Rows from block 3 of the image encoder of a small image captioner, named by matrix and row number. Rows with one number within an expert belong to one neuron, the router's apart. Each number is 128 + 32 x the weight over its row's rms, rounded and kept within 0 to 255. All counts start at 0. Numbers have three digits each.
After each expert's rows are labels from the 100 images, of 14848, where the router gives the expert most weight on average: "strongest on" is what is common among them. Only what is clearly more common there than usual is listed. The data: photos of plants, animals and fungi (iNaturalist). In brackets: how many of the 100, against the usual share in percent.
# router: router (encoder.blocks.3.mlp.router.weight, 32x256), inputs 0-127
# up: expert up (encoder.blocks.3.mlp.up, 32x64x256), inputs 0-127
# down: expert down (encoder.blocks.3.mlp.down, 32x256x64, transposed), outputs 0-127

# expert 29
router.29:130135158101132058129093097197182141155145150159173168121131110091094133149109112089121095144066151115094145137163170083122136200100144053124066079129137094128153114132160097101101162166092110149163117123067097168119104103142133162107149134099136213159076096142125164139154168106142154178089087155155137085176157115150135148154144122098136162125083105171082189194112122091132125136108
up.12:123126182109155113105183129150172100162096135105171123163090125112152177139152145139179088109125136134098097113090151089157131160112110149161090094103105146147086209129183073131109140137144081055135182176169171188173177165172162139071137081177183136168149152116093124124127103104147121187104100161113076109117133096115118135131117022104081093139122140142169153165135060103173104121170
down.12:127116167127079118150158102160115122070105131070169165133137161168107161094155112109114130065087139153058138105130137136173133064154111065121124063131099081148102169136094089129103105194110167082110172132098120096157185153078109103144108118139152120154103143161100142159102128115151138137163078100129132081121127092108178151070118089131103139070102176118132078150134109127147112098114
up.13:159139157104192144082177121106182114140097065099122121110142095126136190153157139150164106170145231090092141169132157138160164162124105091151091092162105106137181155094169113111097170125153116092165154175125193184096167169171192135132140110173158123154150119171118128078114083095164145138112161156103120110127125094168128115173166089152063113158125145141125142121044089068150129144123
down.13:207105175184097119116143139117140150075093163088125114157128163094130147143165082143109164072098135117164116114088085187163151138122143108150164110161096122163128135192066041153141124112132155088082164121122118127137123082116157140106108151135147073125118123156115090131113158114079106100121143079136104109115112070094153171060121096143131142118145139062185096110144095136157130056122
up.14:098142213157158114152093037182083058142121072157136100133131098086111076134075156151171142164177147122114175125164147088159105144158107158139109111161158189038193097168135151113150125137141100144084109118132142141075091146091152165153103141152136170159103118113135133145122114095120172137122206098138146143118131135046082134125147161090138191055153105112154080146104182170134130107087
down.14:114132136129054089097102068108152122104008132139136161145133174122099116150080089107137169144115104114134139088088139124101145133071160128165076108126155040149137177132157189100090183156152150098164141153117093130124161168140123155180162108145140114152070126196146129157151116180131115122125130100121146144189120156125192177168144186146162139126094159108079132168134102165098105129084
up.15:143126156137135091157067109173104141129181198142163123061122100117120092157074116090066142165083096135137106127196105109109110159133091071083112161117159123090106071167111105151120110092056127144098114097137100140129094089099139156143099141136084199168118150156154114145142145082117145156086137160155141089169164120121111136142093177086137209083137117144112113164153231155106138154076
down.15:118130115088148101113122061106153104111075173134174160157100150127119094151172139122161093104132123102134127111118166114120127131131169128087112111111142103110100164100141120099089139122132166077145121077073111148128119136128098084114174097120181086092086137056073139117178073135143093139139106125132100081085111172101143139126160155138109039136145131151121128104169152152127107114112
up.16:146127202187138133111135129125089146172160136122141111104081145140187128130082172153171195063207161098164068131128106152170164148184151116119198202139121189091151110173177112156152135119079110143114156088145162135126108119142150124103109095142158148161155192134147061097122118147092116135126184112132086177139126114134109123152101159172083174128162146140113116113095144118171093125078
down.16:152117088065115117144147114176141091164089196072099105186106105133155155175082154210122175146202144077125102205147159197078222168127164175138144112130126146155119094110089101151097124091119166149107134123100134091137079115113107113115110092107121130135145134189146127090183128137088138110156075111166136102112096126101124147186141066096141123120167162111183156165142086153106088105129
up.17:141165115116121120012162143127155183105159134104169164153133176123165103147094129105158139109074154135185087098103131117168120070214183083114129158105076139110198145130177094076130111173095110175185170116213071164164137147136127117136134142121118146116111127061102143099158203146122081139105104145129100130148139121171158130105101163171101143161125123143098142124126160135130145152099
down.17:139123126185164191150079168190127130127118110120123150069105169130125095125123159145128098140124073120188159066083063115113087059102091183143121123147119091129096104138100177176134100033126141110085115056171166120119130109193155122151080159191153072106120174132187143110105129130077069054118094160094111165121106129160145086118121187141066106159155132119112124142114098151147171151127
strongest on: phylum Arthropoda (75 vs 30.8); class Insecta (74 vs 29.2); order Hymenoptera (28 vs 3.5)

# expert 6
router.6:091173135187166130162089149170129125136059103154140137126137106106150188093121162161097138136120082106121150148109141164104175140089119123180080127153181077160116220147166153148123129162128182097138120142162151114164155142189125129139084132103127168110145107165169189128173147144155094106132127062139148167169157140142184145171115079087198161081123161160170152185181123165111134157166
up.0:098040185136113123109120136152142096171106142134174118098091107124166135167062201139172160075155137164140085135109109115154154113106150107133161145173140125114201172179171107144129178122103139111134136132043137109064043109116165130118093092142159091141136062140156092106145120162054100163112180150099100138162135130122153163151122089137118151138138124139159092106092120105185083125134
down.0:144148120135166135140155094072129105059115097142093112130134146125216124140191113166114111136108180156091179129068110153176118096154090112114137106108115105113134118081139097091155143067218071128138114137158145119155169166112132123067161179084158101095129096122112192169142152133100115103125075128112111090170122103054082129141133113135121074073154085112113124102132100164131177094158
up.1:148091190156101145098148081139093114116083109112123112123075152172102158122160144109158128106116156173163116112106130083103133073134147146129137134139131124115119164125165114121077096125112101111128152167144136154142171210140210092107123134230147117140114085132100117143087111212072089117149126110096060178127107158101131141130093108167107113160112118105138048100125096131179120073136
down.1:128130068143089120082116128049163155111153153129155071090093194107136138133188122145117098110124130176068113179071135116185151105125140139059126179113095145118188144139124071122095115111107114102137137099132129111081105127090116065128121152108149119097149096176158067105090188135102125191149117155155130154150050096168130100112100105125135090121203114138075137161071084192098123133179
up.2:125118141132141103083130064143129152121080117148089099195092123131070118094051144113103184126129169194195097115168122068107148145136132199177071154090145138135120150126075178163127079138099192139094138181112107112171111152119144148121089130186123159153080081110145097123094151140109101071087142084100099101107087118132105116095128120151146160117075055154154101085104149068163117101102
down.2:077127101148107121135136203135098150091102150159128166122121139126160128147117162099080122177092132138198161102118130185126135147144179140115116181066134156102086151170116105103079124105130155179125122130141158134168187160107116136122134113090160125072135100107135175095106141119088163086134111133165171146181096121096141156164120098131200073132066158103088121120167094180138118116094
up.3:126121106127130092114177117092133124105155135092113169208155112125127139110158112094085076143121137121116134133146138150105144145105166168147129102091114127126152148091064147100114105191096143143090100165060125105174171170098121079124104114149137171105202080087130148150116144111125145111087099084164167120103093109078111057105130114119149137092079099134086135118142052124090126137098
down.3:082177129141165176160156052079126169161169167188130130134124155066099088095147115112183116120106138154100107118132116193139119138128176168092156151058119140081113073147066127110160096102134077072100088135137101154150114159120100149095156169092100105125162184134151155131170156083106145127084123135156169152099111121135104169101152119105111091095177136144081175101071100088121148125170
up.4:143154118145114133125122114137139055144124128120134071050130125148134176158148203155120139163054123135069158175086140196099177118085136146125121106197153109088179178147156151109063140085098131099096175102141136116123138166170148101099143132113141126128152119211135143091135196125110111100113124151077126139113113107135161111215152086063141102088128178146087106120108090127124119108148
down.4:164125206149140089209052109138115145100160085138122164156067066159153117091079143155143190145170154081128116132139129130098159187126115086179122081153107088115141102142130156102144123173141098098144117169047116178097100081105084127148162105178155103147075115097092040115139081107136141109096088176115140075094151119120123176108129155129146160126176222098108167125078130112170134104085
up.5:121153106130070100093087172087133142152195172150151169160146142084120103149085126115129141084090108090119095102128071138147111152148194152103128170125125123177127097149124119087154083172077124200147117128184069145125082105129095121132117139140081170124118131142134129147158189170129090166134072118140138115143133083182119121097086173208124161164122095123168124153130143134140116158128
down.5:101098128088159156179113090190190139159098111175161124110109171089116133113140132129123108110129138194076134189177065110155140181153126116172134106097088147088184146158101216101159083100102144095116134112118116067078088111114134127082122160106106112167141127142137172066130118139147128140130174129064103156124147093097195188177100135153121172118114112159109155147096139106147153126168
strongest on: phylum Arthropoda (74 vs 30.8); class Insecta (73 vs 29.2); order Lepidoptera (35 vs 13.7)

# expert 7
router.7:178159188096158139092114068123051126123083131113158179116100149098086098091060116108155155088123133190183096181155077109168116132169127108138141172122144108138134094137090142117167152119064152193107156102148113166173163138129115163155087150092087123161124106113136133110121088102128148157069163138151069138151148153140092147102080183175106188106137127145150109122107155148182143182108
up.0:139117081118140167129220124107126179086138153112136116144094105145124096118142102169122121151127153049125173116138144139100126178151141139099106129102148125118145160060152133148107099124134123176131157177115085164152184181101061167124190111159141133145099153129087166120146140115174143046127082130159105124084109184084160173130134117074166133083127160105119068100168132138167116131122
down.0:117097156098149101131170232106116157187160181111092117124126074137089124122134121110097157213170095079134078113090102146111174123102140115050105148163138196112118156128085109115120119078066104147177124147134121135112158121137127094110094162133063171145157170097154139134213159131132130153119131167133081118081156095178059111126112125170154143143123148146094159136151122120163216142134
up.1:145160116108093089085136140163127089122152140144168154130156134136174148166129182117172127158079124084134188129072153170132147169119162107114063125127064078184156089139187128106078153145161128140252116160143159144115089114159101098107073130118171162094082118179117136120161168162130063145111044122130117164099131118126164114141158114151118093129100159119065153131105109091118108104103
down.1:115066125096164101078171175125055123092179151061186144133090117155069158138143107170188183104139132143162099167106135106115088138115121140104193129079177140127073129123114121123159131102105151155132091105071074107130185113076114144170167117136085132170120113154137161152142130179127148142120071133130107075153120155173135157099131101130098113155138071173115118082148118147172112139098
up.2:132164124124097087158116098075108112168111152143111090085119105114194116180138125133202135111129092154136105166092163132116129106076089112084087113125206152104120145120181124093152207122197087151120154161156139175098054143132080137095168117076151087152117112157119124140153087120123093156186148167103108097136140139108110178174204092080072100085147164126134117087146130111136136081098
down.2:082172146155176130173139164079083169155126168126116108142095121123157135118123076161140134101162075152160150124057055141149135121117113182085146211120136175115088124111101129135147114131175163145113107069096139103128117106176139124118151127078145126125104149107159166149143094150099141185153123224149115149124139099144098091156133041152116145139191173147135142145181196169153169134158
up.3:168153157096081069101095141144124064111144132148129161116118109147117159173081204151124152147084121109127163144109110177170161155127111103163081105133092090188174148170137164125133176128104176133226166133154204142090089153189195116129115156158120167089095087196130160088171147202157090188102104095128115100129139081134173112170160115155142157161118150151163151144066127097138138148066
down.3:127131089142132128125091064106184109143100105138127105106185161141201173187155132137132094110137161108037133147112152141094141069134139127142158081168123088115123154174175125109139166143133087105185119135126102111100079096134107059130140164130197120066150164171112139074137104114141088140179193124101110164082073111114131117158136115154149156146120148108141108154106167162036176124106
up.4:140087169136115121120125124192132106131101101163141074155063140168137160135065148161147177112138157143147109146124119145169158140131117150190071145159098071148119232207129180141153141083119173127131143097081188103118119126112182132104083161176110127118111088154167159060141114172053112099104094090109087125120125108154143157170107085139144154156134141165169131109070130143164156112120
down.4:124096118191093084139116114107203096133115093142120094104127144168188124133177105163168106109146199104085114166098184142090143125107160135134130082128165128163157145111184099120130187159175108118125085102117116135102087105107110108141168121139183102120163101155187109128131161120098102118182131153124167082105099149161122126160178036082150093124191118148210118163086133190096133114124
up.5:182168189126081061073097099064136073137140150070094135083181142113153142132166096095110134095112119142095107143143156155095131142120114109071154024108149124146149079109139113085133144157139106110125157171177175176110099113165156099187168119137140117134157150151149134105163158078126132193131143133084120043162121050079129110100131145093101155106146129146115139114143133056110126122152
down.5:086089120090146109147181143162142159094156166160138122116103072109123086125144117183083112145144097131111105125127168154091092109144104109112165100092097090138124176165147137152097100123157086110177066059109144093098121091138140140111121111126146086168130199112085194181166138135125178125089127150135119137106140129117139148149155062106145152105187113162177166126190147138119089117144
strongest on: class Aves (93 vs 55.1); order Passeriformes (79 vs 25)

# expert 11
router.11:160171124140071088095130173118149107107164161081098149129140133165139182072165122132134164162091095111157092120085154147140128126094112123158055080102136101183090141108156172175077145094101076151152181181135088141152145121184102116172139108167123153133095137173078080171076103136110068134143051127121093074143098082142144069137116133109109136146107145131102124102144042122133109136124
up.0:120100210162119136133120153144124179188138166142173142147148105143087155120106147150177163022117124167119130140131151116122141122107187126111143127218127132110102138161152085154130092208125137155139109061121104127124094145142176110152086132149133165134142094186149129153164167178121101140146157113091115172146117109151179154131130090173135179131148103138178080139100135130160142103136
down.0:103106137167123139136128137172126121164153142172133120173111135139094126097185084112166090148159133170106146157156098107186137159105215193112160182176084134129121109145100188195101069111152165114100140104061119089103112094050128160149102166135086102173149129129127094099066103140138135106149174118158133160096122100145117150150098107154152156134139163143115115136051100124138170081177
up.1:108068119129132093157133118092105128092092177124142156137103112110152147134110084118074137183125138204108106183174102118128156104095139114162150118196171119107153174122134104088094155187106165076130110090002121106086164131126149054083104139144120128093178062147118131151143127176079129150116177116158153132189102123125123105180096062139171154110105199148154102136124136142113126152077
down.1:130143163136107154135110126091088102118146084166152165163200072109119030182086130073141177161090093139153110130150207129130050094117167127113199120122140184071152107153100106113174110154150143123116132110123144154145131142098130156132106128123111125159181123110116079162098131138160158133098150098126180126098154113114084139075131139122110108152115101119121075146102140170092144111075
up.2:133119087125051093077127111145119064138159155089137153175064157143183161122133152129151131132129124121168095094090100147159100120140115132130112144122090134133126141156127159123101152047100101171128160140100110116133150105129134121119103103153163097104129144094090127144091101093054091151112073139090097071160108085114127127140098136099099124125123156166069116107138073149147092066111
down.2:159099082088048089112097143135158136086153168155128144123104164137137080116134111092136117162097165068072134137108159154107155095128120100079080128142137102158126138080165099117072152121127130174155109088169130142050108148101128108145187095129137143116140135118166121121149191134170118127143072143157110093090109115113091134175118114119142124114167127091132151099128141121101064152080
up.3:139118208131157140165151138104090150200117149107196192187165074111093153126152114094144161086158111159167091178185155120120133179106178137167152079158134101126115159138142062133147161206126135091116137070109149125125116122139091146116107139087126161152170123101084146154170141094180159204122117076114148103155150130099178180122148110085146175087137167122167069154145095115134161149149
down.3:124049181131145144121126117124081170150120131129138136173114115144164121185094125129179188178136178119185067116110113118110093120180176128127148125141087113066173107187091126143150049150127135067057132114069096149164128094083073118126115143062164102176195153116033084141102153123132135137113107123098122147103098188181116154144165127069089120103111190110160127109080142177165152077134
up.4:163121117101054072129145159124100066120166161100156179137107159169197169123138165114169147108126110114135108140074118141156142117145112102118119122133097172121130118134113111147105182097094115166126167109086098121073136081108152080125137096150154145109144129083134107145119093122080127179162102118144096094213175094105140094150131154103114143117144186141089102120111105181123112125073
down.4:139114122095051079099143170134122124084151137096128179125167164145122083122167064117126138145109141085106111142138131144161122126172188109143088139098095104165137102074150098108081080158112106192124102114162124143131156134109083155077151113162148159112135133149176141141115154127130112152152001106141129183065066099102152093128114116099146183138133118058129117147085093169111056122081
up.5:120092232147117109102109145135118147156143154130200158139132103123077150130108112141165150056113111206146125136123109080136130154105182120106135140246151126110130136178133103118128108200130167171125106087120091124066103118113159087139070128127114144131122066159145124145157169173093110141132130123100130166185121096149164136132153096191107154141141118151157098116077138125147148100092
down.5:090111173084116137148133105187110102164120146152147135127118107124067135136102100080150084165172137137103146156120099117188153160137201121137173140153082160123099086134112142196067090141153171162106147125055142114098125122081114125170070142190100097165161088102166102134109126133139154147118154109156149200175107093121172119167135142150098137133133150121112104170077120132125141138141
strongest on: phylum Arthropoda (82 vs 30.8); class Insecta (80 vs 29.2); family: Syrphidae (28 vs 2.1)

# expert 13
router.13:162140162077087136078117102090143148165160112106123159147204138170146098131117124104133084078096133093156102093090106152099176143146129117098166118132094137151156085102091081094182119134116067160131157122160097119139125161119119056153148144115141153077169106122150074124091128132162117110154088061075163104097159083163091096056114175144077125131138085086094083138105182146030139110115
up.0:111172079135110128112101093122181115177150136139152120119155160139120152141176141145134108107141142149107102147105187136118117211097142173067088067139122094152127115155138093076143101125171121142138144095129118128093114127074096123118155106090169093186129124165153104089091105094138100136166113150094158092075106107112079143091191124026139092021174106112053181114092089116114104101154
down.0:087146105135163140121121148187120117180089143145129089101121119171142145132103069120166127152201112128101076115133139115109125147123060121095150172167116111113122152123135150156126155110111164162170147211108120102121141177119125114167147156116170164099144144137195125073123100220118119134173199135125113148168167131188116140170145101145155095162119134134171090113164168103147208125088
up.1:175148169094100125098061153113193104149152122127136083113145156103061095116159141145091111130105112112143156127136121114130146170038094156147098077082137172200134094103103168174131114122170155144124153130157158197115109126138124128170163144160098105153139072155161073082069084114150138054131122175150174100085127081154110113117172110123111147171164118113127144149097120135070123135100
down.1:177106157119148142103144136099168137076131164110103149088181103106115055130141159139137126127139123150137111120156166118108077099060122132131109104136144099138164093087085120104134162145153100163121127230186139133174114106156148162140162107149098106133111118180110149229161133103129122139153118169124141097158182174134113163125174140178072104156097111133177155070157197132112092115110
up.2:154128087109072061106105133118162157127128085136123122129166135110118174119137119072139099069133167079114133102118217117190188148173120059075103135125116162156091119085187195095108136192141105158187166167108131175091102146106088092113180109118164132107066096073124132071108149148127136096174101105113142107123086119128168149118112131098089087165091082086086142188150089055114137179112
down.2:145179157122150116167023132092163123104158103121129157160096146108104096133194131125093106126055131139168129086126110096115104112149102158121125079133145128156129072110092062077167144102124078104103153132131126156160148082179165146160155098121060133113117091106124072140095098101104186117113127166115095073116160148155124115090087191141092167113159132122134173163146121113122074161140
up.3:105128157116162125084123058138128167163110146130131089089126150150141172179110146078139114127113145111093139103108124125157155108081140128090162139140149158110155169109147129149139095175071137144152180147082160122131176121071154120148128104118167149095121103098178147092163108169126139126085225091125111243147121108159148181220097090143149159149108161118083150146068134082130122096146
down.3:155156180171129135134134096151127119109111089147146119130142150130112057109139162092168103140109113142081168057169141149139092101108113129128138097111057109120130081111039131101110072132151088061092101076153161110175143112106121143148086062163019099154097160143091115150083135064144130074115138159152118128148146104070085094149120136131076162086161099094103153100108131133111062097152
up.4:110151129149163105132141099138045184094165115137114162124156069123165102128140109102100103162090158132108145141101127130156153120117139119173128084144140155134138148131129104096123138168086124099150106135101065121144187141117106093090114134116129176083167101057110160187178197130153144185054121044099169125200174142108124109133079129116186161066133149158131153147083155118073151128112
down.4:090112091151148126128156160144113182139131137106191149115118130136164191161132091132170131095143190151143111136143170105120189147119156083091154142164156178079147176124193111158117169149124136147133122147064108096124150128114125160092112138081239154133140127073158175105176151110139119163128127080098117161176112122153197157172119123082152121119126122135118115138168099076146230173149
up.5:092052095081171142119137094192164137187112089174152156096178113135071112158147073035150046112130126096087161094159144156128146083146168087094193111133111133136147109089133130108137120195106114120177103136113100069073101088058103109149167151135083105112162065075171162115102126168162183090172146123150156137142136157136120137145153128156105137161091110081071105124104132082119125135179
down.5:148180135156162133163093130143155147122160151167089128138098163165100064122142123170140140109148141101152101101145120086103086136151181151122144104099130114103126059147099098147104132133093085144081143104166105111148133078167063188146117082127108103170147171156089110201140097057127132116150070132153091129080126156133076136049129168115079122093186089159122138113167114170185056089131
strongest on: class Mammalia (40 vs 3.4); order Carnivora (31 vs 1)

# expert 9
router.9:147127109168125136095110109095102160117135156092120132160145118190146194150154152072138172153122140189127094149062094139180162106110118125118184158169111188124177155142142114125093109136088175121174151142078098069142136084143122061125095134095116128072152171072095075147145087142111091177118113063112132134157142080150118057112090117141121148157133154144086169126137086077076123133134
up.0:130197149151159203103139075130141172151133126095108126147176094116150139099143109162180175136121173209137066192131111071176113100172124097117108121105088115146207141130082137153123124127140131121142102111110072126145124109096158142142102125120136125128092108156155077126116116067148118155049175132098179134122098117106064138094134120122104127092156119154116192095063170116057127139124
down.0:152132073140142154092204097145101129150133143107117131148102156122119131153210060152141099121167100064109129054160144161128102134174183122064108162128109183102109150163158179156148125131099094158130152155150108111168162121108063142160136147143134102129141183150173182146160118090162154123148116109179134183099130145112174148086109095137112129104141131112191069111180117151112218135119
up.1:164155122131141098118106140121127151101091167107103130115137064153133147128075203107085147181071120131087122119113117124147121092116081071184093149173145116129158189174187127128079120163080175113195156133126138112134164130202119105111139121144125141096163157167097109141104094161196122113140125082140150158175152094156155096117091104137141181151121166114142124156183133118080108191120
down.1:149096133086064128152111181151078088114121162107117144184126144078098098154098116081070126170135143117131135058170106099086123155102172118127122138108153164137136080124112116127118092157119163145126137189104131090097129124106073150126149067116109132136105172097084093154113123149152169172176098117171179156165097152051118125060160143118129110126164156097134139139182179078117101125095
up.2:092128141138166186141125134155191179215152175124176115074165119144089169140235108071160116144148120169147126140118159134133143146089152132108113090150112126110107133143103059162109113099152111086114131093127100112103079103158126169165113124113133099157169191125170059121125119066178146162138152143117163129108100112154105112136182090075090105126181142115109159135101080089086118084175
down.2:094128095077169098143163090165117135114055131169143166141173179131124127099129059128123131086133081186117095102135134130122112142104120132104077151127137129168092148114108197104174180116114177157151058116099122123074051080091061113149155116083085091107082120137140153100175051140108153110143094165143131142163188111123118137173137105101135119100135156158118114098177148072115095138148
up.3:109127089096157120123151134133147143131171144103135099154157138162127133109133099122173137145153149137109087136123153125175104123179148098117161129129115166098188124159152116122149098125110129096177141129070058123114068088111049113170139117116130098107123189140067076161115157147113133155143137124133135095092081137174079084086122158155097109154135140088098168076128133094136109133135
down.3:140136101163124081081059129143132118150120138154101106097139192136151113137090211102115128105129127135121138113102105165141166173091131204137136148158147121177127164164141125152105110127107178126085144120150156148104069087179095089132150140075130079071115111147058109109102048144146067064138079120111151093101138095151072077111117137164103127194111190113044106161093097111099117127135
up.4:111049143131158160121130166089120149153178162115181192075149100077123151133142082121146097085124098096115105115129142145125118134119148102101170095174131119082127098149148103105130168160091079104128132097120053135108140141138120106143148141084117151145182189099098152182143130139155189140129108108077101173163161103146210167115079166092119145129148155124079113209171051134131140121177
down.4:068136169121139148146122166072161101074085101130159125137185155161137076047094100107125134100134166160143146117093146120158116089141080112118140098115131172172161134063102140107133170126176187153163094125087141156094128157155168131082190196134111105116120056130110086086181100147130140124147132148124141106150096133176137111122121130156116081177106134165119185144111149094103148148153
up.5:118150087144123140113141105134083192181151147089168151173177118136144172125182093099164172116146163176135057188112152090155131125164135099126146151157097085098140162124105109105117120133148152132145134090094103085152107077060085113120080108061119133081116164110126116125116103058154115195126108093105206116118069129129105112058097133064135085078123110122118172133146116105049110171123
down.5:134113082143145138107213120113078157111087174094107142130110155150168129160130047129133135152144165108114109039116122126138143127162170124114147168117102131125118134123144145139130084150089132137123163197140174174148147158140093142093117144157127141170108191090146156173128093152106148140123107086129065185094161119093150195104074117078100092098166120112175054143193166092155088121115
strongest on: class: Insecta (68 vs 29.2); order Lepidoptera (47 vs 13.7); family: Nymphalidae (35 vs 4.6)

# expert 20
router.20:140126163179173154148087166093178172095131145167122074056174107130171146093161138162123136155172081140130185147079119145113187134102165133145089086112162114144145107116165142160126128133158108139162109113115111078071076095180102081178123127080118124128117112186116125167098163197147109094168149148101141170143093125106171103158159093128192141137154125110129115171170135175108133119173
up.0:147153128164133106131140126135121115090087125076117148144108184141108197103189080144182193133114128172154115134091131088115104105119100130125115091067103121128068130122139149106109049112111105134108152134188090152186255156154143160097114139138151167201158118130120162182102101129129098111142112128117075118158128128099096151095094149121127098131118074147102166154132087170174151107158
down.0:162132101112111115123122114119137062164125122160108096044159158147128096139112169142172180138104184092143144100089107178144145060131090136109130169164088057103131104062182159124102175105127076100174172119171164108128109131137164087077167176159136117076123078148132070089115139153121104104112159173140089111135112111155112124164135102136083116172135140108142091081081115120135156141074
up.1:187146168042081149125163095110149113164176170117125136160158096154082123128174127105188099084128135109102156171145149133160123145129154097157116067143039151155160064105113100145115109161146044158164153172122090147122121155126100123107158119152143109178095108150092075157081136123157177132139114131127135119130101130089148111113171121087049112134151140064128093142102070100119122129170
down.1:176165110158101090119141105080124120129152130071153123160092117127097157162129082143083115097116133129141099203110139095120143141084086168134127132120185161142141186149127066085085194126098127095095156143120105150189173157158154142088149131091147167161185152147144085127146111146106125158067109087134110052081096074109085124090163072101176166137108114183186129082150114114181115096083
up.2:150146134104106130143175075198153111121093127089074087144090129099069140161156163139192057159142150185098113190149150111163131117148138096150126092169084086094156132122140122141053135112158105133146127179131177121116129133095138184099099084164153089155093115132118114124094152144128147146103176105119149162123123141059132148143170086105064062113134083134139152077080114117170111096133
down.2:146194145123084116079139122068104131162171164074180114161096152095112153151107173168126119145108079145125087171116133123185079091138086109130133181119131168093102134158125125070140153104130127141125141105154089142141193177119154147040146091077158154174198169164125155148098108144115168155068155074062108095154155052102086134095110080171117137108106088133124112125133121153172118131126
up.3:172127166114063132138149107183119070183103126128097111130111109181143128150116178147151168097153140106173122162084079184097119109134141129140128170199131085096154177147063170132087162075114164161114110106145178116146143140164170099125114122163145122112167101157153121084138131129080105087109150122160100105067108155094133096158152092181130131131146152100166070074089073157168105089123
down.3:089152127122178156078174056140127120226122158140179140198144105108126143172122150153169117113106195153076080147126145076125123153115149190132146102165096137108137124119091148101121127107158074141122121099087176150165129168097177092113148122217117097146166105170183097166123069169116096175088149102153138143121083173088133151156157063176094087147115091194163076102144097117131107137087
up.4:164128192075111161126111112094104128084178045136110119080148068070145095142137126131133089176137118098091162145147169090156146108175104077118142080145089152103164061091115163125208179145147090160131163110192128121107138172128108158103144108095160179185119149097119130163094172078148171115110154082076168134148148132089132113124138158048130127102149077082138104176117155136076108126146
down.4:153158155125094073127137079103167101096094088084106103138143135159085151135158136119188113128123152086151168101110154154150130172139091131142136094172087198179154135081101155148102190133188122114103122213128161184238194163136113171160116111159131088165106141128159096174124122143142107122127146184147088091116123099139145158147172080106095074152066140185188160156145089102166086114144
up.5:133128116162078073087154147141083129146127152082134111089063119108190190118074217112151212141114122150149078172118125147156129173120135085130129184146169139089142132178180189149061113114102166163133157166118129203118133126111166115127110084120174148110138116155127153154152166138088073118145141147106084161153105083069122140138100102115161176084118124160113183076133147148169067115014
down.5:129117122140132134072163162106123130168166157125147115085162065100148130175148169103107110122118153104095165119093150076140150160080176144122161095196137085068076167140099137057184136150171100161151111147115137157136146160133134086072128154155159114112176101098176175161153117143110123135067137081119117115092091176151127117134147056143108118145136030133127114132108102163114137099119
strongest on: phylum Arthropoda (91 vs 30.8); class Insecta (87 vs 29.2); order Lepidoptera (34 vs 13.7)

# expert 17
router.17:165150159083071083098116127124180048118121101079142105136109147181121149191144113118169138175079129161170091155112115081097114132110100097119111097113120121152170144141085165081092148104162113110113153139115140148115142120122156129137122097168130091147115071134075094111084120137065135128106106185142107091127118130189117143171158091144077082152112147150119174087127093114150091102076
up.0:108144091186147203151100069140160129182095156148144083103134175142137123187139132187124134149172141136136085110103078127123129097144163191119124184104133121097161126154081120100068059080141132131106106085124136035135086075118111134167129142102116079104169176200140117111098127085122128137173214171146125144097110131121118127158168137136127126124211151115148147127088148180135134093165
down.0:097128127133176153109131113102129162192168108154095082132095068155102181104146070111099167046150135164131162119150165132091128221111117149154112090079147173174077161110139121164148153133144120109103152156139108157178083157150183156109149111163192155157150116124157106137163154087102129198118143088129108118130121140148159093187127098098157144138111154168166137100096147087115100091155
up.1:124120162092111150138162153147089163093140140120161205126166105144088121064135111133103175130091117156123202137152161119134153162119138137114062089066113116122148130107095157159128101152170163163155093115121092141129143180105151123160115082110142212133129090132161159100106090150148156104104101112108198138082166169072138145136150148136151164108096115128108139145084139083112077111105
down.1:108105112152087109111158130095096162143125125126135078105097139164128177184181115080191101134132089086076185186096117147162179146121150149078134168145108136122126094127132127116122164147133094111126149109109138069165108113103104072154119093090150103124126112178184110084133116175125079111203160094138118130175088133160086048090180098155107160152121173084093101191092086103077084133075
up.2:141181147101149180111169162085141176150161097088126132223133140153094131134158132139187130074188130100160072122074134109220115125208116108123201161126065165144124117124083125132183146118169102182153162129131136103128125132089074117147099124137131102162107156113085102128095137109162132127149101158145129122127132138140137135095155100165075090148140129120139148123127100126121129135181
down.2:145146106137127163085151149096178076103143075135087124145144124151138120100138158127148112163130064125117120101128171074086085093090120118193100087121092083174122140111143143134112182102130098116162086166175181176191159135162149134137104120205143115140148106123111130140127136105154118065086132164120178128124125189128122078101150118129109053116116039091123143101108048163125135127137
up.3:107077122095050122161136181165059104091174082137136140138106120163121107146114232120097145161096145147139173112105132142117127131101091145193111090160106074158146150110102135159165156163165180139103080096122174118100156204104144087091087105136128206093148074126192142103122103167118092124142112133095193100120141192111113118116148127154117092136094081140169106121086119100122100124109
down.3:126145112114114144143139134120129111144114155115174093154116193193095090175159102100147058063128122112092167175107107108133127126139125159066142142114105177112144130073131111130134132105159109115135146148123112117123110108066168117159187104059122114129139126117157131121211159213109105167159150166118106082164113136097153168157184136171115093144136135119160135102078160070177087083133
up.4:111162151120078106049144109144093101142165116140190147136166126114108137149052112097149162139087208162084091168169131090139149156148155109106105107121134082096242114122149134072141079155132077159147085175118084140121096170099135123140092142122133190117101080142148145068116199139137085140146150118111106128079044125113134150133125124122153125125030051132105153119113123112132119130084
down.4:098129139083109116065138082140119104145117158154174110102117124171201180115073130082069140155160153184097109179080107119157189146176148112075140222182157116062165167177149131018127122138087128139159146126070151132153098131121148105065127117089140151104193142121194188096192122104116087182149155125101103115128138137086098130081152143163104111103103130116078153134154124118124112098095
up.5:130126183102095129109155140113113028151149121094153154173118123193167132160161189103155134117136123169190114162081103136135196160097103109139144100200118157133173099148084128108151191122145105147083097091122132104126144153132168078150092106174147142144163062138128087109071112162091130138137137153122114132119113123139150082137175098165089125160122146154134085113101076139146128066055
down.5:168093150169149144159119155127130121072133065083123178165126101148102110150163127187151131164129112115163096095141169092084084102133070092178135079124134166158062130117122086168099171128146066062096083101126102111133149090138102129170095119166123168154102128061058124106137088135126167097114172102188125102098209160132168116108114135104100130098087167125177098101131066101141140136124
strongest on: phylum Tracheophyta (25 vs 7.3); kingdom Plantae (25 vs 7.3)